A small self-supervised image encoder, trained from scratch: 23.7 epochs.
Rows from block 2 of a small self-supervised image encoder, named by matrix and row number. Rows with one number belong to one neuron. Each number is 128 + 24 x the weight over its row's rms, rounded and kept within 0 to 255. All counts start at 0. Numbers have three digits each. After the name is the row's rms in percent of the matrix's.
After each neuron's rows are labels from the 100 images, of 14976, where the neuron reaches its highest value: "colour at peak" is the nearest of a few named colours to the mean colour under the peak. Only what is clearly more common there than usual is listed. The data: regions of photos with short descriptions (Visual Genome).
# fc1: MLP up (model.blocks.2.mlp.fc1.weight, 768x192), inputs 48-95
# fc2: MLP down (model.blocks.2.mlp.fc2.weight, 192x768, transposed), outputs 48-95

fc1.650 300:141092149119138092126159177130118180128148127130115140096146137124125154113154138137152153122108115122146140126160138149147141123143093133146100
fc2.650 183:096135123124121192157149077122130070161146143114143107123119134145106102137116130110126105126061101145123162143109139108099130136124101111122128
colour at peak: blue

fc1.460 166:105144122116098116143128140171091113149127143183153113082141111131157128142133120181067118153157118131084122171130128124105128165126123129121155
fc2.460 151:146124119111084102153114097127124185137126108116134127141123094129098116117112155179135114190110105134110134119127150134129123124120114101147122
colour at peak: grey

fc1.682 130:153110156125155147106136176137099140131155162146179120147132152120161146139133154152161123110137046122155147129111142163141141122129124147158145
fc2.682 099:145137124134144088142085062104128136163121103118113143126126130136110113138113113096085110145106093136137143159137149101121157142132080103113146
colour at peak: brown

fc1.459 212:143159141129156185117172136133121089110140132105104184160107145173142142155120150142161127102129114130152140157145084135144119102112112142135149
fc2.459 125:118153098148095098158150144146157163175170127127110134131155145182102145146086086100144103159088075102156119162112134089087151142134107065097129
colour at peak: black

fc1.398 230:119190133149155123097177128169111110115135131107137123178091147187160129128109154145151109134137133143171136163151061139153122104123138163130114
fc2.398 120:135144153133149128151178147146154151149134155128092128157141148157119159118073125111133100161134111099180156143109102130093143150137139086092100
colour at peak: pink

fc1.718 245:081150119121121165136166099112153101102112127140123145108113098125134115092116110136135105114163137155107117140112142136118145122118218126112116
fc2.718 163:105153127115108044154145088111115178175105168123137135118132148147113124109093098115126097118067069107135121130109143093114136130138118125130133
colour at peak: pink; orange

fc1.64 035:112129124144179125101096119142185108144125125110106111134106106173127123082145143102163089116101134113120123135144108149114127124131130124127096
fc2.64 085:131156123105115089142129142110122131179125135122077129127106132187084149117096106083128082132106061098155142154125135097113165166128108106104125
colour at peak: grey

fc1.613 106:119135122111089125158122127110090126073122132140100158101143111116122131149146114113127160135145154101117122101113168122108127142121124124128155
fc2.613 066:131122146121115171115192173120135094099140113144137138132132099111146131138122142150114152134160152163098132113138116128128109137089133118156131
colour at peak: black

fc1.272 032:128090152195145128102132111101221112163156132106127104131099144167123146106153118090175134120096152132129168133160099167158121090131138148134027
fc2.272 077:155168073152117102181127144097139127177136132121095135126103208178116130118106111077126091132102072105142138156112138113112132142129115109115114
colour at peak: pink

fc1.274 220:137121160150164162108170155150146131116155109128138116165142127148136161135155176144154113126125132159125159155147076148153127126132104149154117
fc2.274 105:119130132097160151125153157137163118161113255148128125097135139104133133138122122123156130097157107120160107142103116127136128110092158147103112
colour at peak: white

fc1.399 189:139101127129125156103116144121135155232116223143109130156139134125128131146095134178116126123083080148110123157126108123109077109129091129126095
fc2.399 166:135144121133095106158139189102131143181159117122104138122131121180103128150103094081114082130106049109135142158116134096107150147114099094112142
colour at peak: black

fc1.743 114:147091141124145121139134151106099153124141180099131129121130128142117127140145134103144133127127086123154132092134129143134164120125115135142148
fc2.743 105:131130131141170129134072054114121104142135141118119131173130101124133131135121130134079123154099123151136133140130146104128139129153091124130132
colour at peak: black

fc1.583 117:120134120119100112157120128103092128082121122132093148111141126126121123135132115099131163141150146110123121095126156119112126133121121123126138
fc2.583 079:137121153129101150125208178115129114101135135140136140127131091109144127137119145148095146139138146154096138109141128123133116135082132125157136
colour at peak: black

fc1.410 031:138114121165170137090107090135154085160121125116124109139094105161123120096144117096180109124108142101124149144145108128137105110133146129115038
fc2.410 077:131161094146114093151128149091138139183142132117103143127116133176100127150095120056127079130110079092141144163120131106120165167128110103122140
colour at peak: pink

fc1.555 102:095150110114106120142111128126113108130111178123077138111121122130129099138122109099120141137154117100128100108111127126112160120128113120115136
fc2.555 085:125113129122140155105161114154124111115115164131135128153130116109146105126151137154109157143137155142138114127118126106132110128151136143138132
colour at peak: black

fc1.273 034:148092098164114119100092130125102116159106130117123111158112130119127108083116139098167127130092114163138148138212109127139123093136135126129066
fc2.273 073:144131108128120090169124149119119138197104132096141122126112145190109126132122087089125081129100051098146138161105130116121144126128113090144146
colour at peak: pink

fc1.617 179:129163145126159148128160140132144108133141129084103174134136136102080148133121148116144156058150120120181154096123131140151121120125131139138140
fc2.617 128:126103150124081118103132116152131161103103159137164114111133135108138120113156145153138168196127181177110124113139143159151116124148153143145116
colour at peak: grey

fc1.564 142:103119108121146107129106136110078160134106120105121151121123130114101110109104117122132106117096136099124108109128104123107123145123155120104125
fc2.564 115:157124146125134143110093142134133108142108238130125119144129132118125126139157140113102150156149117185116112115122115119134149136142137142131134
colour at peak: white

fc1.217 034:150090101141124114102106126093113129172111127123116102117124164135129079099123086093171114119097111160133093131143122103125137133131134111108085
fc2.217 066:125159127135122067161124147124081134173131129099140139126092153206105136148121079077125104131094078085140145168154126141112140120128090103108139
colour at peak: grey; pink

fc1.262 035:146099095176135124097093149104128097175124128120116099156112130125132122073150132097163133121091124165133172140197110151156116080134139123145067
fc2.262 067:137150112146118079162126153108141147186087130099141124127109112168096135150105092105126100132089062093148160161127135123128114127128096098121120
colour at peak: pink

fc1.235 129:109117125136116132110117110118115130150128120151101112096130106114127120141103135126129137109108151107126122112096128143118134139121129124123130
fc2.235 118:134123144131159157117043074141116114118121164134122125161130119106149128131137144160089143127124142173128110110137131117137105125163122137150122
colour at peak: white

fc1.585 214:141113142142151164089137141145160117113140148144139113145141129128131145128169152178143122137097046174137134158171103123139114117129122132140090
fc2.585 150:146148128103104077145143167089116185176129074115102150117135119152102129143106096082128109105109087082137133163119132122113156149117119109099147
colour at peak: black

fc1.208 037:140076143175134119098140142143177095172147137117119127146110150152122108102162152093166137121086148145132137133177093130160111091134133133140067
fc2.208 065:154147124131123092173124142093103133157115130130111093124102153174089135139082106124124112131094068113150160159125142086136127104126114102126130
colour at peak: pink

fc1.28 139:109136134084094101140131142103104105114136133109122153131129119135128140120116140089064124131122145106116135120124148146134154139170103133137122
fc2.28 116:116107120130153204110092102125132135079098112131157119138134123093147137133123163194125155105176185129136104103127126148123107106171169141122115
colour at peak: black

fc1.634 255:151127108145124076109086149111097129161112143098094136152122169121125114172114127133142132145141077108147112129136127109119122134164081122115131
fc2.634 207:062142122129141137138160033120136071128125112135129131108122097119121112146109131123130120113067140143122141128143122139118138127121072128114138
colour at peak: blue; green

fc1.678 184:133149125102123170145131116094130090104122141096118185147125132154111110167107113116096130144144125100107129125152149129136123111099117120125140
fc2.678 129:107133091122103125134168122110099177139130103123117125106114108158119146107083126096139132155123117160118117134118151095118143113145109120107148
colour at peak: brown

fc1.543 268:093132118120140155116159094101154142154123150133131148104139065128128109087110107142142144126134120131138109125160127139111104111135172120123074
fc2.543 134:146128111116124088135093179113156137171160099128109163143115112182115139156106071099110096141101083097146153158104119120129152130142122103134117
colour at peak: red

fc1.258 231:121166111106118164131100157163097083114121149118184122148119169127125115171145120126121109123097125125120114134091131109120127146122118123114174
fc2.258 151:139108137113106146162081176127122099158145129117165118141137121157133136104141100120133117130082077112156125142119142111120126130129109098108135
colour at peak: brown

fc1.15 033:143142130124136125106114124119096131164126129118121111112126126140135135081136112092168096117094106163129131140131142126151127098129131121132075
fc2.15 075:139140130144121072127126140123085128169164132097124120127107157179108145147126082061126080130089059096136158135097132123105161125128103120103122
colour at peak: grey

fc1.477 035:136056119196114115114112142109188135159137136112123123155110128143127110117156142096167115119081155130137148136173112122137098116129124130139074
fc2.477 076:154135103144117109185125142085111131169141131132103128125112203175092134145096107090126106130104059106143153153113127085137135143127116094126124
colour at peak: pink

fc1.156 236:092151118133114209129120092103141083148116138143164118134129110110114115135157123134144083131179136168119112120106124099117098128099192119122132
fc2.156 180:110129123139169068141144045141130064122162134116112110124114141120124126121127137131124109124075129097158143139106155126117142116137119131129133
colour at peak: brown

fc1.442 037:144082098148147117092110107092122119163115130121113113124122155124128079084122090098167128119103121153127097132175115115131124112131137113109072
fc2.442 068:133141105122120073165126155092103136175114132102136148125095140184104138157112073098126110132094069094157139184150132100107121116128102091111122
colour at peak: pink

fc1.91 036:145069138139148114109120121114134116182135128121121099111126128148134148118125148091161108121070141153129136138145111116156105117130135128122104
fc2.91 071:135129087134125084112123144126119144193143131093112086124109142153121120151102085101124082131090065115134127155112139098117171084127134095111122
colour at peak: grey

fc1.490 188:145144119086087129148113151108076148176108205142134164117131131116122112135135104123090122121098115100108101112125145120089123145127105117116139
fc2.490 143:107137075122142108163119144117113117148146146125156141092129146189114130138115077136159108088150111066175126162096135121099119137086136120097116
colour at peak: black

fc1.284 196:163145142149166107107127134123154124116139114126139133193149169131127137118196145150138107144149084157142135134160096113142113108125157133143106
fc2.284 144:147138128123119126081149170149142133083128067125149137104135122150116175129156098112119124120155155118097146118135099142114131131108137120088107
colour at peak: brown

fc1.278 035:130105131142136126115069084101158117154128132115119097122125108175134171137146122082170114116090156152136151136138081099133122118139135131134099
fc2.278 072:114133123096117081155127144112147138160176135123049154126116163160097142106117118096126098133102055105144136131098139113124168158126114104109111
colour at peak: grey

fc1.573 031:128078132165154119094118130133149118170120130117118127139101116140124113086151136096177104120093123131134158144167117159141103098125136135116036
fc2.573 070:150135102144118100175127146104123129181102132114121137125103154183088139162111115089126090131105072099146156163114138087131111124128115100101141
colour at peak: pink

fc1.764 127:175111121135079108136130132120107169130128163124176118118130083118110143112142128138096103143069119120110131131123109135099110116157111124112126
fc2.764 114:124147098141142125155118183109110132165169145095125133107146156187084090129130075082143086136107078108172125149132156112086142154137114089105130
colour at peak: black

fc1.245 246:104130125138123239116127098119152107185119137149142127130134090138130116159135128150131128138173123150130118135095119113112114141122137127121116
fc2.245 187:118130109138154014129107135110128142155172121113100127128133125171106129130089089111124107121144096068172153135113137098136132128136107120106138
colour at peak: yellow; orange

fc1.627 174:106139153150137152130136145138157119116142142107124133112132137123108156132074147113100172085142125113152151095108125140120151158150110133140148
fc2.627 140:120097117104121171108153100124143065109123139135127109119124145117101102110183136143160127122137155177137120128116084150156127113170145136139107
colour at peak: grey; pink

fc1.429 110:166172119118109145137133154150120150152128188099144134105125113107110143117091140092090138104075127109144131082141115142127122124150103131134118
fc2.429 100:139130111132162156120127118099125155108138156127150117159127155136113103075164102128146118077113144095150114123171109098123123127187158120130106
colour at peak: black

fc1.660 034:143108143155148136097125103111152122154141133123138093129123112152131133076130117093170120120099142122118141133172088151131098080129128142141072
fc2.660 080:148149074147118073139126145121139130164146132116090141126118190155111112149122116076126090130100071117149144153070133112117141167128133101106126
colour at peak: grey

fc1.290 032:130143133144151126091082077179097116156121128123130110137120115152134097072149098094171128117108141117128126137136092138098109093134131130131071
fc2.290 081:129170093128116089152127151084124137175151132107076157128112168196104128147115117059127098130102073093151140145125120096111154152129092107119142
colour at peak: grey

fc1.402 145:167161138107126139102148140156124161125129203129141139141130134134129137137140140172140128127095041146124128160177123133139129110122118130129077
fc2.402 163:135146120127099095149138190095128154185147108122101134119125129181105134145097097084115092128111052108130142156123132113115153146105103093107144
colour at peak: black

fc1.766 169:136180118115118161130115167163091103108127151122180125142128166128129129167141122131120119118089126130119125138106129115120124146119112122119172
fc2.766 129:147123120127114131166092195111116116174147123109146124133145133178118142112132099102133102124087065109166128150115140101101143140129106089097135
colour at peak: brown

fc1.721 167:114136121132107141150136117144140139191122197101117136113129122142091121138091119139111155151160105142115121134129130121114080154087116125123105
fc2.721 199:103149114134086102136096127120134060144132156117086132163117135132107143136118108101127113170116096119157151141118102155139150137109105132100127
colour at peak: brown

fc1.30 039:146089100126145126104064087113126084163114127119122091103125105144123121119096129097158121130083143159135160145153119111142123094134144123107110
fc2.30 072:123145134111123063130125149096150146184136136113119115127117106166130150142101071123126092130101066088152136179103128116125175121127146106107089
colour at peak: grey

fc1.422 260:150092136131139077127130186117103177131137134122105162104139139125128144116142121133140145126080105100143128129135147142138138142154091126134123
fc2.422 187:087144128142126149146159067116119065147147134119136133124130116137102106133110117122123115132032115135122149140120130117107139137117092113115133
colour at peak: black; blue

fc1.649 136:131148136127128128144129155088129162089137139161109123117119129120142137127124124152086120163102124121111119133110125122110135154135130129131141
fc2.649 123:121157089155118115152110189119132164176165104120112133126143144202130121150118103080120107157109071111152137168075137105102154146135103105089138
colour at peak: orange

fc1.93 086:086130119132094114147124106120081110091118147136090147095143091116113131139145115125139149132162140110119116096107150128099152124120144124126160
fc2.93 055:122136134112109168098191172137138076090137121137137128144126131115148148135116126158123151137149164167110124131128102131127110133108128123165115
colour at peak: black

fc1.2 180:170184141128133147113138151188130170140135182133150103110139111112127153110104161163146123125081072159123136138164110137111128125125123123133088
fc2.2 159:136149118138121112146127176103137142181151121117102135119127130183103149138103096086122091106111049114130143155120126105108146140105094100112129
colour at peak: black

fc1.759 217:116177139132121222135150108153157140132132145130181138080108083116127130139144125131132130123131131140128144140140158135153138128115157128136111
fc2.759 132:112146104140120088160170116108144168176162107126073151113113141180123147138082087086134104134100065103139132160125126091107166138105089094105119
colour at peak: brown

fc1.102 106:115142116130104113145117126116088125097115141120072140120128133137128102136118112094132150144143125105125103105115132128117161118126122124115139
fc2.102 080:131124148123101143121211165134118119110123149136132132140126101109147124135129140150100155150138151153107133118132126119129118132124135132149128
colour at peak: black

fc1.350 030:136082147169175128100107100127139080160136125110113106123099130145126114083145105097178104126101140107133162144172102132139122109131142142137045
fc2.350 075:141159109133115093153128146118134135189149133112098129128109169184079119135092110072127080130111080098138132162111121108129178158127109101120138
colour at peak: pink

fc1.61 169:124140143156129144135133156158148132058143143144131116160148159125128149135168156153140110147090043121100126161133101151122162103122150133135146
fc2.61 127:154144132099103072148109102085128160161132092113121119118142110149116136135120080094122102102092086083123137155125135111108153139131089104100127
colour at peak: black

fc1.624 205:155164150124153145148142160137111127130154133115104171150158165126112147159119145125122166088157122115142154119138141139147126138103104127145152
fc2.624 137:128117154123097134096157151146138089123130153145139129076140134103138124129137134144144116153119142206118122124129112123126132123137145123134137
colour at peak: black

fc1.756 127:075145119129142114128114150109095146139118111131146146142131140116124119102147120146149083117114138111107118134143098112110114142136147116116108
fc2.756 109:138132148117122118109122159127140125169104255132118120124133120118119137128142129115124141145136106168116108119113108110131162125125142141127128
colour at peak: white

fc1.78 035:153093133138124116106101123121166078172117133119120117146118117144128133085142171096162115123092132152130141138174092122147120117130128129127130
fc2.78 075:145121121088121090151126143087140142189172135115094123125116134184089133124099102104126082130099064110152134159125139094119175156126112092132135
colour at peak: grey