A small self-supervised image encoder, trained from scratch.
Data: trained on regions of photos with short descriptions (Visual Genome), 101725 training examples.
Rows from block 3 of a small self-supervised image encoder, named by matrix and row number. Rows with one number belong to one neuron. Each number is 128 + 32 x the weight over its row's rms, rounded and kept within 0 to 255. All counts start at 0. Numbers have three digits each. After the name is the row's rms in percent of the matrix's.
Before each neuron's rows are labels from the 100 images, of 14976, where the neuron reaches its highest value: "colour at peak" is the nearest of a few named colours to the mean colour under the peak. Only what is clearly more common there than usual is listed. The data: regions of photos with short descriptions (Visual Genome).
# fc1: MLP up (model.blocks.3.mlp.fc1.weight, 768x192), inputs 0-191
# fc2: MLP down (model.blocks.3.mlp.fc2.weight, 192x768, transposed), outputs 0-191

colour at peak: black
fc1.432 033:146131081066159143159122055125092132168132139097127129099132185114148065103122112145138080126112100193124176135121124098139124051145178123129154152029131102151096159116187110125141108135137097127100112131125156127083042059138115095135125106104135095131127104093108120095188148126125123188132199101124148148137142113092175141152178125114113103094140158130132175077160183179087100145038121174141097141155109196144165138069152140123116130121107151141144117128060134127127143124155105154100128120084191126180138129070121104105188142081089147113072119053112137140123143104165105094
fc2.432 069:202098115138137113132149096170129140162104130095166130118089158119126100148106163139170080191102143084148114117071119163125108146141154158137108066126148206156124128109120172153168134159114109152131140128125086172097112162153092144181102125117115142118125097147124108063154186119139089082109108000144116152129090090135111134110138124117131163098131156190055211125102098115135201108148049191124105170106138153107092139123083135188130142124136108076141134087133168174110125137136112113116153151127141152122095049095170154130101150154109122139185134158110113204149155168106176093

colour at peak: black
fc1.687 031:107132107117182101144127095131111108164109126135135120108161174153165025110128130176111080140132080190130130145187166108079142122085147135100143125095109125157145086105164110131092100122140093190103134143079108122038100020094120090100131123109130114110100119088113130099126140132111097100146102088117163152108166114108187141167143134118167169131132146118130082107169153155169109088053116144133062121141148156149172121059116155129054111094062133155130130125083107118138139126154093162101120121100119112156122129125063104096184131086082131111097139058103117165081167101184062095
fc2.687 066:104133088172136156139148132090134151106104118115109165105179212111123091123128155134233078173111154171135143140086119166083159136110156197091131100112169182149120083166113158192176154117147098156120135129141166083136118155082119121136136124082122149110021142147127118111134107124124163128154197088149123155122065141182133119072148047127085124132130174173097172170112088120123129163105093109128121141179136160111126128123150160078082089124141113110123114051133138170104120140142156080155110132087142136151090083170108150123102150139111111170184123163110169116121110101185175196

colour at peak: black
fc1.71 034:122137092100166151132113039113110108163129105101131161133144127118158081103129151170138107095119098198114123131139162094151141124134088112139130162130123138123159140109154133105051108127136070116091154140127121126159106087127096084130129134111157127133106026062124133103193143132139120207143160109130157128117141119106164140225157116131149052103101152126128164108161178177101134113029107096103101127115129174128171034098177123116100112070068134143144136118085101141129131133151121144084123117083182133149140134116119123103179129083083102112102101045118130106093161114170054081
fc2.71 064:074094095133135172135146160196133151149072158092176157137165146112122104135134157145159130207112130139089151114109121140132144167093138146141103132097150183163113075106109148201130109171115101151132109120144148170107099233120137158125124134094127136134076095148130105142117148153130112096106066018090109099124077078076155086088124129112152187132128104155072222140142084120125131135158063161125151098171096119173130139124218140070162121167141113146145101099192148161104122144138121119096179091129120157137087119102144161137100166117109100143173105186114131113146112154094167140

colour at peak: black
fc1.384 032:129127113098153171151129080144103125110119105126122117116146163126161068124132127184131097123133109199138109140158126101140142106141161134113135143176145113129134135121179093102092098141137099141082146136108115129103092022138110096137117123098147121115115107093118125106191147127129140060140134097102139147109089125109179127255158109147143159070142144131136130095164203162135140113030121161075057139163114183137180119102143173121154124096148135129131126129075105135147155126156097152112117132070169129162152127119056112107188135073082131107091149049105127122084155108164067101
fc2.384 064:098121107176135151132150108105148149190101130128123162129097102113126173161118164128171084182143103130161175099072117154131136176126154139153115100123165131141059055053109161153117106119088083152088136113136132138159112151098164117125118121090116178126136044141126119110097178112127104103125130036189094171084088084129156118048109109136099181086133141158044253155137088119097176126110089120126064183136126149137115117122151063121148156174118107140122094094152131138104124136140116122097168139069130137130096123141130118182101111177142143132180138114118100169181116106138144109

colour at peak: brown
fc1.696 228:105137078112138117101195092089122184186147150113154144113158130146145126114130117079142128140117082153115087057065138145109132051106141057046097134130108132167110087137066162132072152115145113162152093130158164116115115110104139170101120136110112140094107160149143120089174120093120090079138047142153122083191104146128161121148211122089058099131164220116088093119080105089112135098058125132137117111118137127138154093151098101110133121170094068152104149112137093118125094164129096092120109113118108118059129122085135123188178143107140130171173107170131112096084085106112127088
fc2.696 170:128138111146000119102075136119069128015135142143123121139146107121122139115158044128106125150137126128095127131177144128083116123124069112120129134059059114113149136119182155104127131125133124114147128114133118113078149079185119135119123121126137116255114079180091145151117125129131109161121133131126120126108123149134096140155164135096130114117192141130121136122135113254143115125127117142116127147147131134147172061030138130132087135115169105109131126130110116091130162099229135138141098091126206141173128133145128135144125142106108135122097124142076121125116143130121154099

colour at peak: grey
fc1.443 265:137074098156136100114085160142127115102163120132081181139130115145163141140126170170178107128129130155136185187149155134080099140158127142179226149138143113110133121137198103160159142143134139078113156149092135142155137084157127081142126109112129115137122167059106080112122105092139144101135144138094149104084142142122174137121060143137148106114079076141202151162113178105112111155190127092160079125131104124115095180102175073183135112154147132022200134143148127142150071136113106120140140143115102141110125141193187200123121143101122079133033159141138140150142166100099078173
fc2.443 205:141134064115000132113121126123099123084138147133105139122137142093098130127114059054132123168123143104147147108117131122133108109114121122134111127056093108127095137127222189095128097123132135052128123131110120110140142133175138153146136043119132107211124062226168124155105146146144113114120123100112138151136036131126113086048121147094112104127240125127130152148128133145113149127120139147135135091144118136107137103065118119156107126149128172124120132128121131116088139078178122115140112116148097120069175112135134138123089136122114098134167124130088135070119138146160174110

colour at peak: black
fc1.78 031:133133106096185126154131083142104124137127146124123103142137204113138027125126138160134104134130086174142122137149132119173128133133162124119147136097129117155109143107166097151098094139132087154105121130077146135064100029113121089113124114096146122125113125102105132115175148151135117136152156098078160149113142114103185171241159138124144123119150135142143142115177154163127111074060131207125054108136156160167167166044130153129079120104049139154133106138052130139143146133149087164135133136103137136174168129107122093080189161069076117113102131043099137159130165103145074094
fc2.78 066:148119091184138140134142142079140164130162119081141116098096186116126103124074163132212091188095143163114176129084116155093151124142166188125114128125164156174121079097113162167198111127102045155102151122171128120172136113105103123154121122088117142094107093146123110105146150126121127108128164057173125122084077077174157128048158086158086188098128202170066162163103070119146138152110120156126116197078138180125100116120150109115100100126132108096157112050120146183106122134138129106159125132062140116136092080153151148158099160143100124155181104154111141080107141120123186120

colour at peak: pink
fc1.445 219:108150120125159171122195120115131177163145157116121124104169154093130169137113101134093149136118113130114087051060172151132131082096085076044125109097107165148105112132084148138108199109129147137175077164160096113139138097088140155103114128116122115109112123137143147131157130080123084099182091111219119132202095158151164120130180115102035141104135203106096107114125158093141085117073139129047127129109132104148141107149082114119142123172120104149122117103107114117155095150098093115122104114133138113090119133083138124219165134138134168121172057168169113092087099152146129036
fc2.445 144:135129125089136087253112168108069136018146149136134137131148141136128115134081187118121121159110119140129130112109090123048151128155045129148157094117130092116105114137101167060140095141111098209156119109126137117108118108055116133128141102154172150148159094255153155120149131109137138121126136145127131115116142149137118113115115134106090140111205138140124098140130101255126156115134114125201130149080131136120107153068138131139122129138136147119117149125137143133123114160072132108113126102143151116173105085159143085129144106142126132133121137135189159103130124129142141138

colour at peak: black
fc1.548 031:134143111147105138147099049127111093164145105139140135097118116116179058125130090179139140107113127197140157120182168127095140092123124125143135178177127137121155137120185148178097115140130096165102110161153108131122105098096088095153125085104149124113097075054103131084196140111143120135138178121141190130125138108099157146213150116126153142105072117142118111098150159164078132130042123095120077170158123211131164063132156142112078127095138125131155149131124100131117149130158090148057133148072179144084143108105084121076176127081060122111083106067122142104150155117219134084
fc2.548 068:172123111161137099133146136160141113151116105144141177141145111112122148129094151141118165193108153165153124089046117143130143106131132114137122106123152195084148136148112155167171151200187149152155091111071046182095100230128128142150131116109113189119069112145135116075156162153154145144136079015171136185111091175116117092093122137123116109173132079156080208166097042122148167106151107178129137127170126095166121149128186126121139104147129113157143107121149080124105123140136094143140179109146111079108101131133107142163105151135199133156163122108112075128156120095127161094

colour at peak: brown
fc1.336 186:122143101113104131072107107120080138128143124121143124116121089250130126153126091082198126119149111161127096147036135151061145063113110061122117094106118100187114080106053165099079153113147166116137112162158092125062108119096149138123119090085091110093118116103127068104128129088132112125195077134043188144181119140169164125165145119128102095105107155114119102112130158104100196104119116122144122109141111137164100067163081145132134157156037062120113156117087078123170096176126154066105116123137129123105120099102136133116135113107120137175091084131123121105131111099110128109
fc2.336 162:153125064141073108104146110132058119052129131130122141098101124158120132134139049199124120092117092131144113126147198159109080143140025141138105112099058111118139136100118200151131096090152127082117122128128125127157131065134094137136130160201145147128097127049034079117108153125150112140132136161116110107122125108129104184116103165139114103131157126140139093107123105161127143158114137108123132141100162132165214059069148152123162136101217088133102150116146130133123146077228153116111095137139195144134071159109124111146099134087111136104122128112059121119120117135142159085

colour at peak: pink
fc1.587 185:127070152141064164140162152130123064116130143129124108136129079132094114121143109073121090131096144105131203122137170088110153125132144140177165133078134137152131114022120150121205172130139114162122208128117130127118118111116144080133120186108118135127151138086167182097103111094134139208102082131167130144084112080089124131122107133132149071145130149129094154156124179122141113157159132152157122204136145111065101130147120147178173164136076122103090089129168178134156218179109142038121132133195133130164148134130115107119179105121139139120177161123166134084190176088159160108
fc2.587 134:128132112172123127120158180130066134097109084118149134130119133144140102120149111063085125078153128137126140142120066146124140113111041083116107139113157168141081123154148186156102142114132123133142128136135129114135108126094118132158101237155073135120104123105089118138139121124097127145118089119092127099122074161103162099075127132134134120130104164134153059122129080048158161147103143126157093149115124170158136080232150125100117114120208130136143108145151116139067038050145100099144161122147143146142047138134113132176035123107128100091028103084079120112128119141132149102

colour at peak: pink; white
fc1.437 186:146098193128122157096167133145062080154142128151128127158153127126098162131158094114114130089113164137140211141092153116131145074159139132151136130147147108150157126064167132109167092147143143171131225139135123148114087126118162050148125154096097125142154121126084193125142118165141156194101112190113155103124111099076167125107130141144129136167148171143116143113131132103120134164132129165198154152153118105095142147093101138180154158161114040088106155140173178148154235097070137088132145143158131143201138150104107107120174130089187119124129166154153145128194195090180132081
fc2.437 178:118128034133209175129177188131114106092155139179151137130130141140163150128140052058115146151133116107124119110088082158126139150100095111146116123062104167137181126109117237198094147134091151111146146143151095092067132127088137122126082132172155141134102154158128165132121127122122124123124146118133131126150092153116144129079129151147111141143136129117153094156141091112118108154094128137161174077153109129127132121204163121152160171148173159117145131160124145082114021146154093125092168147142057112138178131116106130125000139116126169111100148138088136135159124144131210136

colour at peak: pink
fc1.226 240:156119158114081133092124092125131126194100104159111120117114131116108142180114177183105122092046151162157136173141197091148086074124160147118129096093159131134152141172143067108143135155130172107118077157116117150158107164142177124162154152100145083158166098127085088103166096154153155194128104124159195089130089096079124154170126154153149179177169136147142155075137117093120184089107097150187097092151107152174195099083100147119101152168108103109144135150103155153146155133089061070134156153158140156150147160131185206127146133137157106129138088176127156132187116163106134061
fc2.226 191:164114150142178132134139128110091127167151130110132074091136105118195137127116113116126161163121130119164154082116173146161133093138255109151114094193088159109125127131126047098132125136101135125130150160110126146156136121111079124119137124086146176190090140235082105120111121109142099121113124143181132086119230128147139145084129125111163139119080094125147192116123133146137120136146138122000120145137123137125122001086120122150103139101150165115144142103133148161098106120088131165119110120129088121174166135161126120135106148137138120116162131110171180124156134094133095081

colour at peak: black
fc1.474 031:152138093113169170140106054153099108127137106114140109115143171136144058108130137166130108115116106197139128132163168121148136154138097132142153166089140116120167147105158115165124112153132063145086123136124142142070103059125095086138126159109142147116097076081104107104218142156157156192145140087114160093083153117101176158227164134137124113097115131147134105090166140176113110101037100151129090148142145192140168141063147147117095117058088155151155132134083133148137146146158109159100118126094174144200149123123138116088185149070080125103107128041104145134115167115175066101
fc2.474 060:150122113127136110139144122081140178117110136101114162141125163113123157183125157145208134205133146185117142116088120158085149144090150141082143112106164146171075101094107161209135117164147117145137125112126123146162102156093142150096088120072123153082050069145129111100153136146109099102157078047152115144107078103144163099060103087096140219094134182163074196157093066119147158132142051171121191137138107159161108124127144088125102110110122109107110126100148128191104123134139105084117155153073132139124093115117172120110099156142140164134177141174114113093160164105184175103

colour at peak: black
fc1.375 030:135140120169147105143120067143102113096085104157138123123139225125170047139135113157127134120129126181132173137147152132152115098112100135125166106112140119135155158112159108102128101133128096169095125127100164133121049080132099093100125123106123105120101118128109158110192131156134144204148145094123182122110123120107179149223135152138145142117119122135103083121167158158081109106038125208132110167143134164152195167112150154129015120108046158150133110137055092139129133140160084163096128129106134131151128137118067109071179147067075119110084100071111132145147157109171127105
fc2.375 062:127099084148144154134135107094141100126149121114149181121113180114124162114116152140171095221097158139102171110091112173096119164124149143181132098126172177166165056119110156167181144170120113160124146111229085152087088174117110124183124124076118153096050057147130094123122136169156130119124126061146120109092086113138143131058117094123142144116131129144068241133116148120156166134122078151127145150107112147146113128128145170108099129107136110150117151032180082160107123137134137073130145133122147095107096076102141184121097134158117139141176114152107103114122145095169183077

colour at peak: grey
fc1.364 275:135072075148145105113096165134128136096163112130085184131132113136166136134126169170171087114128127156135182176142156135066100137154129139182220150132141123119132123137187105158158136137136136092106155149096137136157120097155134083138128107111146116137123184047096083108103105116135138097148140158118143086077136144125165133103060135131128108109095079137191152166108185104109113161200128108165067121118113122112082174105169072190152111154146135029199140136153125138140074128111110122143136139115091136100125140195188199122124135103126071134050175138138136158144156097089067160
fc2.364 207:124130067110000151098118124120088132092136141127112166113131124123100138130102049032141128173123145101143144115131131139136126106142128118132120132047104124135095139126212227085134090112139138070118113123131129126145145140147119154153138066107138109207116047221171135147107144155147126117120133109111134152133051140121107084012124135086118112115230136125128126157145145138106140142133143142128120119165121127099159097094107116156122134141158168127119116119116141103076108079164127130125103121140093121080177127130125139111082131115116105133148108122082138077123138145168188111

colour at peak: black
fc1.507 030:146136111128140154152122113142106128101124125155131152113136172119146029109125097126117085136126104171157113131176158116119133135130140136141149159119137114151131089135203122185076109146130103196101149170133123143115122057201117100147116197101102099116100086082095133093136146135149131116119141080088189143137201117118174151168177164129185158132158132149130111104167148166086105107052117181148100156129115191177170170046125155145130122099071128156127129151121139134139138117159066149105141153095168143099155112138079101131191149077067141110074125048104140175161154105213144107
fc2.507 064:080151110126142138137148065135136133134144050116147142136104125114126112171116167129197130185082042117185140118061118201076116089151145147108132065133169203108088099146124161186151147130123106169190139103177151131152125149124104123103129119101106139098065150145127122115123168135118086119129169035159120124145066080135105113057187097146140168116129132152090173204066115116160147085117099158126118199122132190118108113121098087119107111125125107085117107145080128206097123136137112147105130125162125127154101138118135137133100166172118107134189173120111131191102154118134167141

colour at peak: grey
fc1.147 166:145115127150128127085135168107119132120091129145085144128160093159168153103105110106113116077083124098140176116090114051151113130131127086142126159089144229120150178072146085127183229139211092099131151127110150129118113078121131084138132154038122102123145106119106119059125117101143127183144065120118129152108142106115154138136104132136105165151107137130176081173064173049135135137143149187114100094134135137158089134168157071137128136084092145112153031136084110140134136140088125138112137143088114141107129155160121186159142130181145113209097144135136143170126158139200137138
fc2.147 133:115129150114106127063146125127118175189104088108126054107138141144149113114106133164164132109099137110156126143143110141084124097136093142103110164084081123101147129129150046117088130148152153086120145131154098113182114181122142155134139124090139148124124131103169123129135129122152146096126143094179127144143118099085163082105128145123103144133077146142130101148103136036123172135139097099182123155145118130140131140233131133130136115161073022163122149122126139125212207186111084116121099138098227150184127103135129154144000120143119138167172149168111108115141128128106058128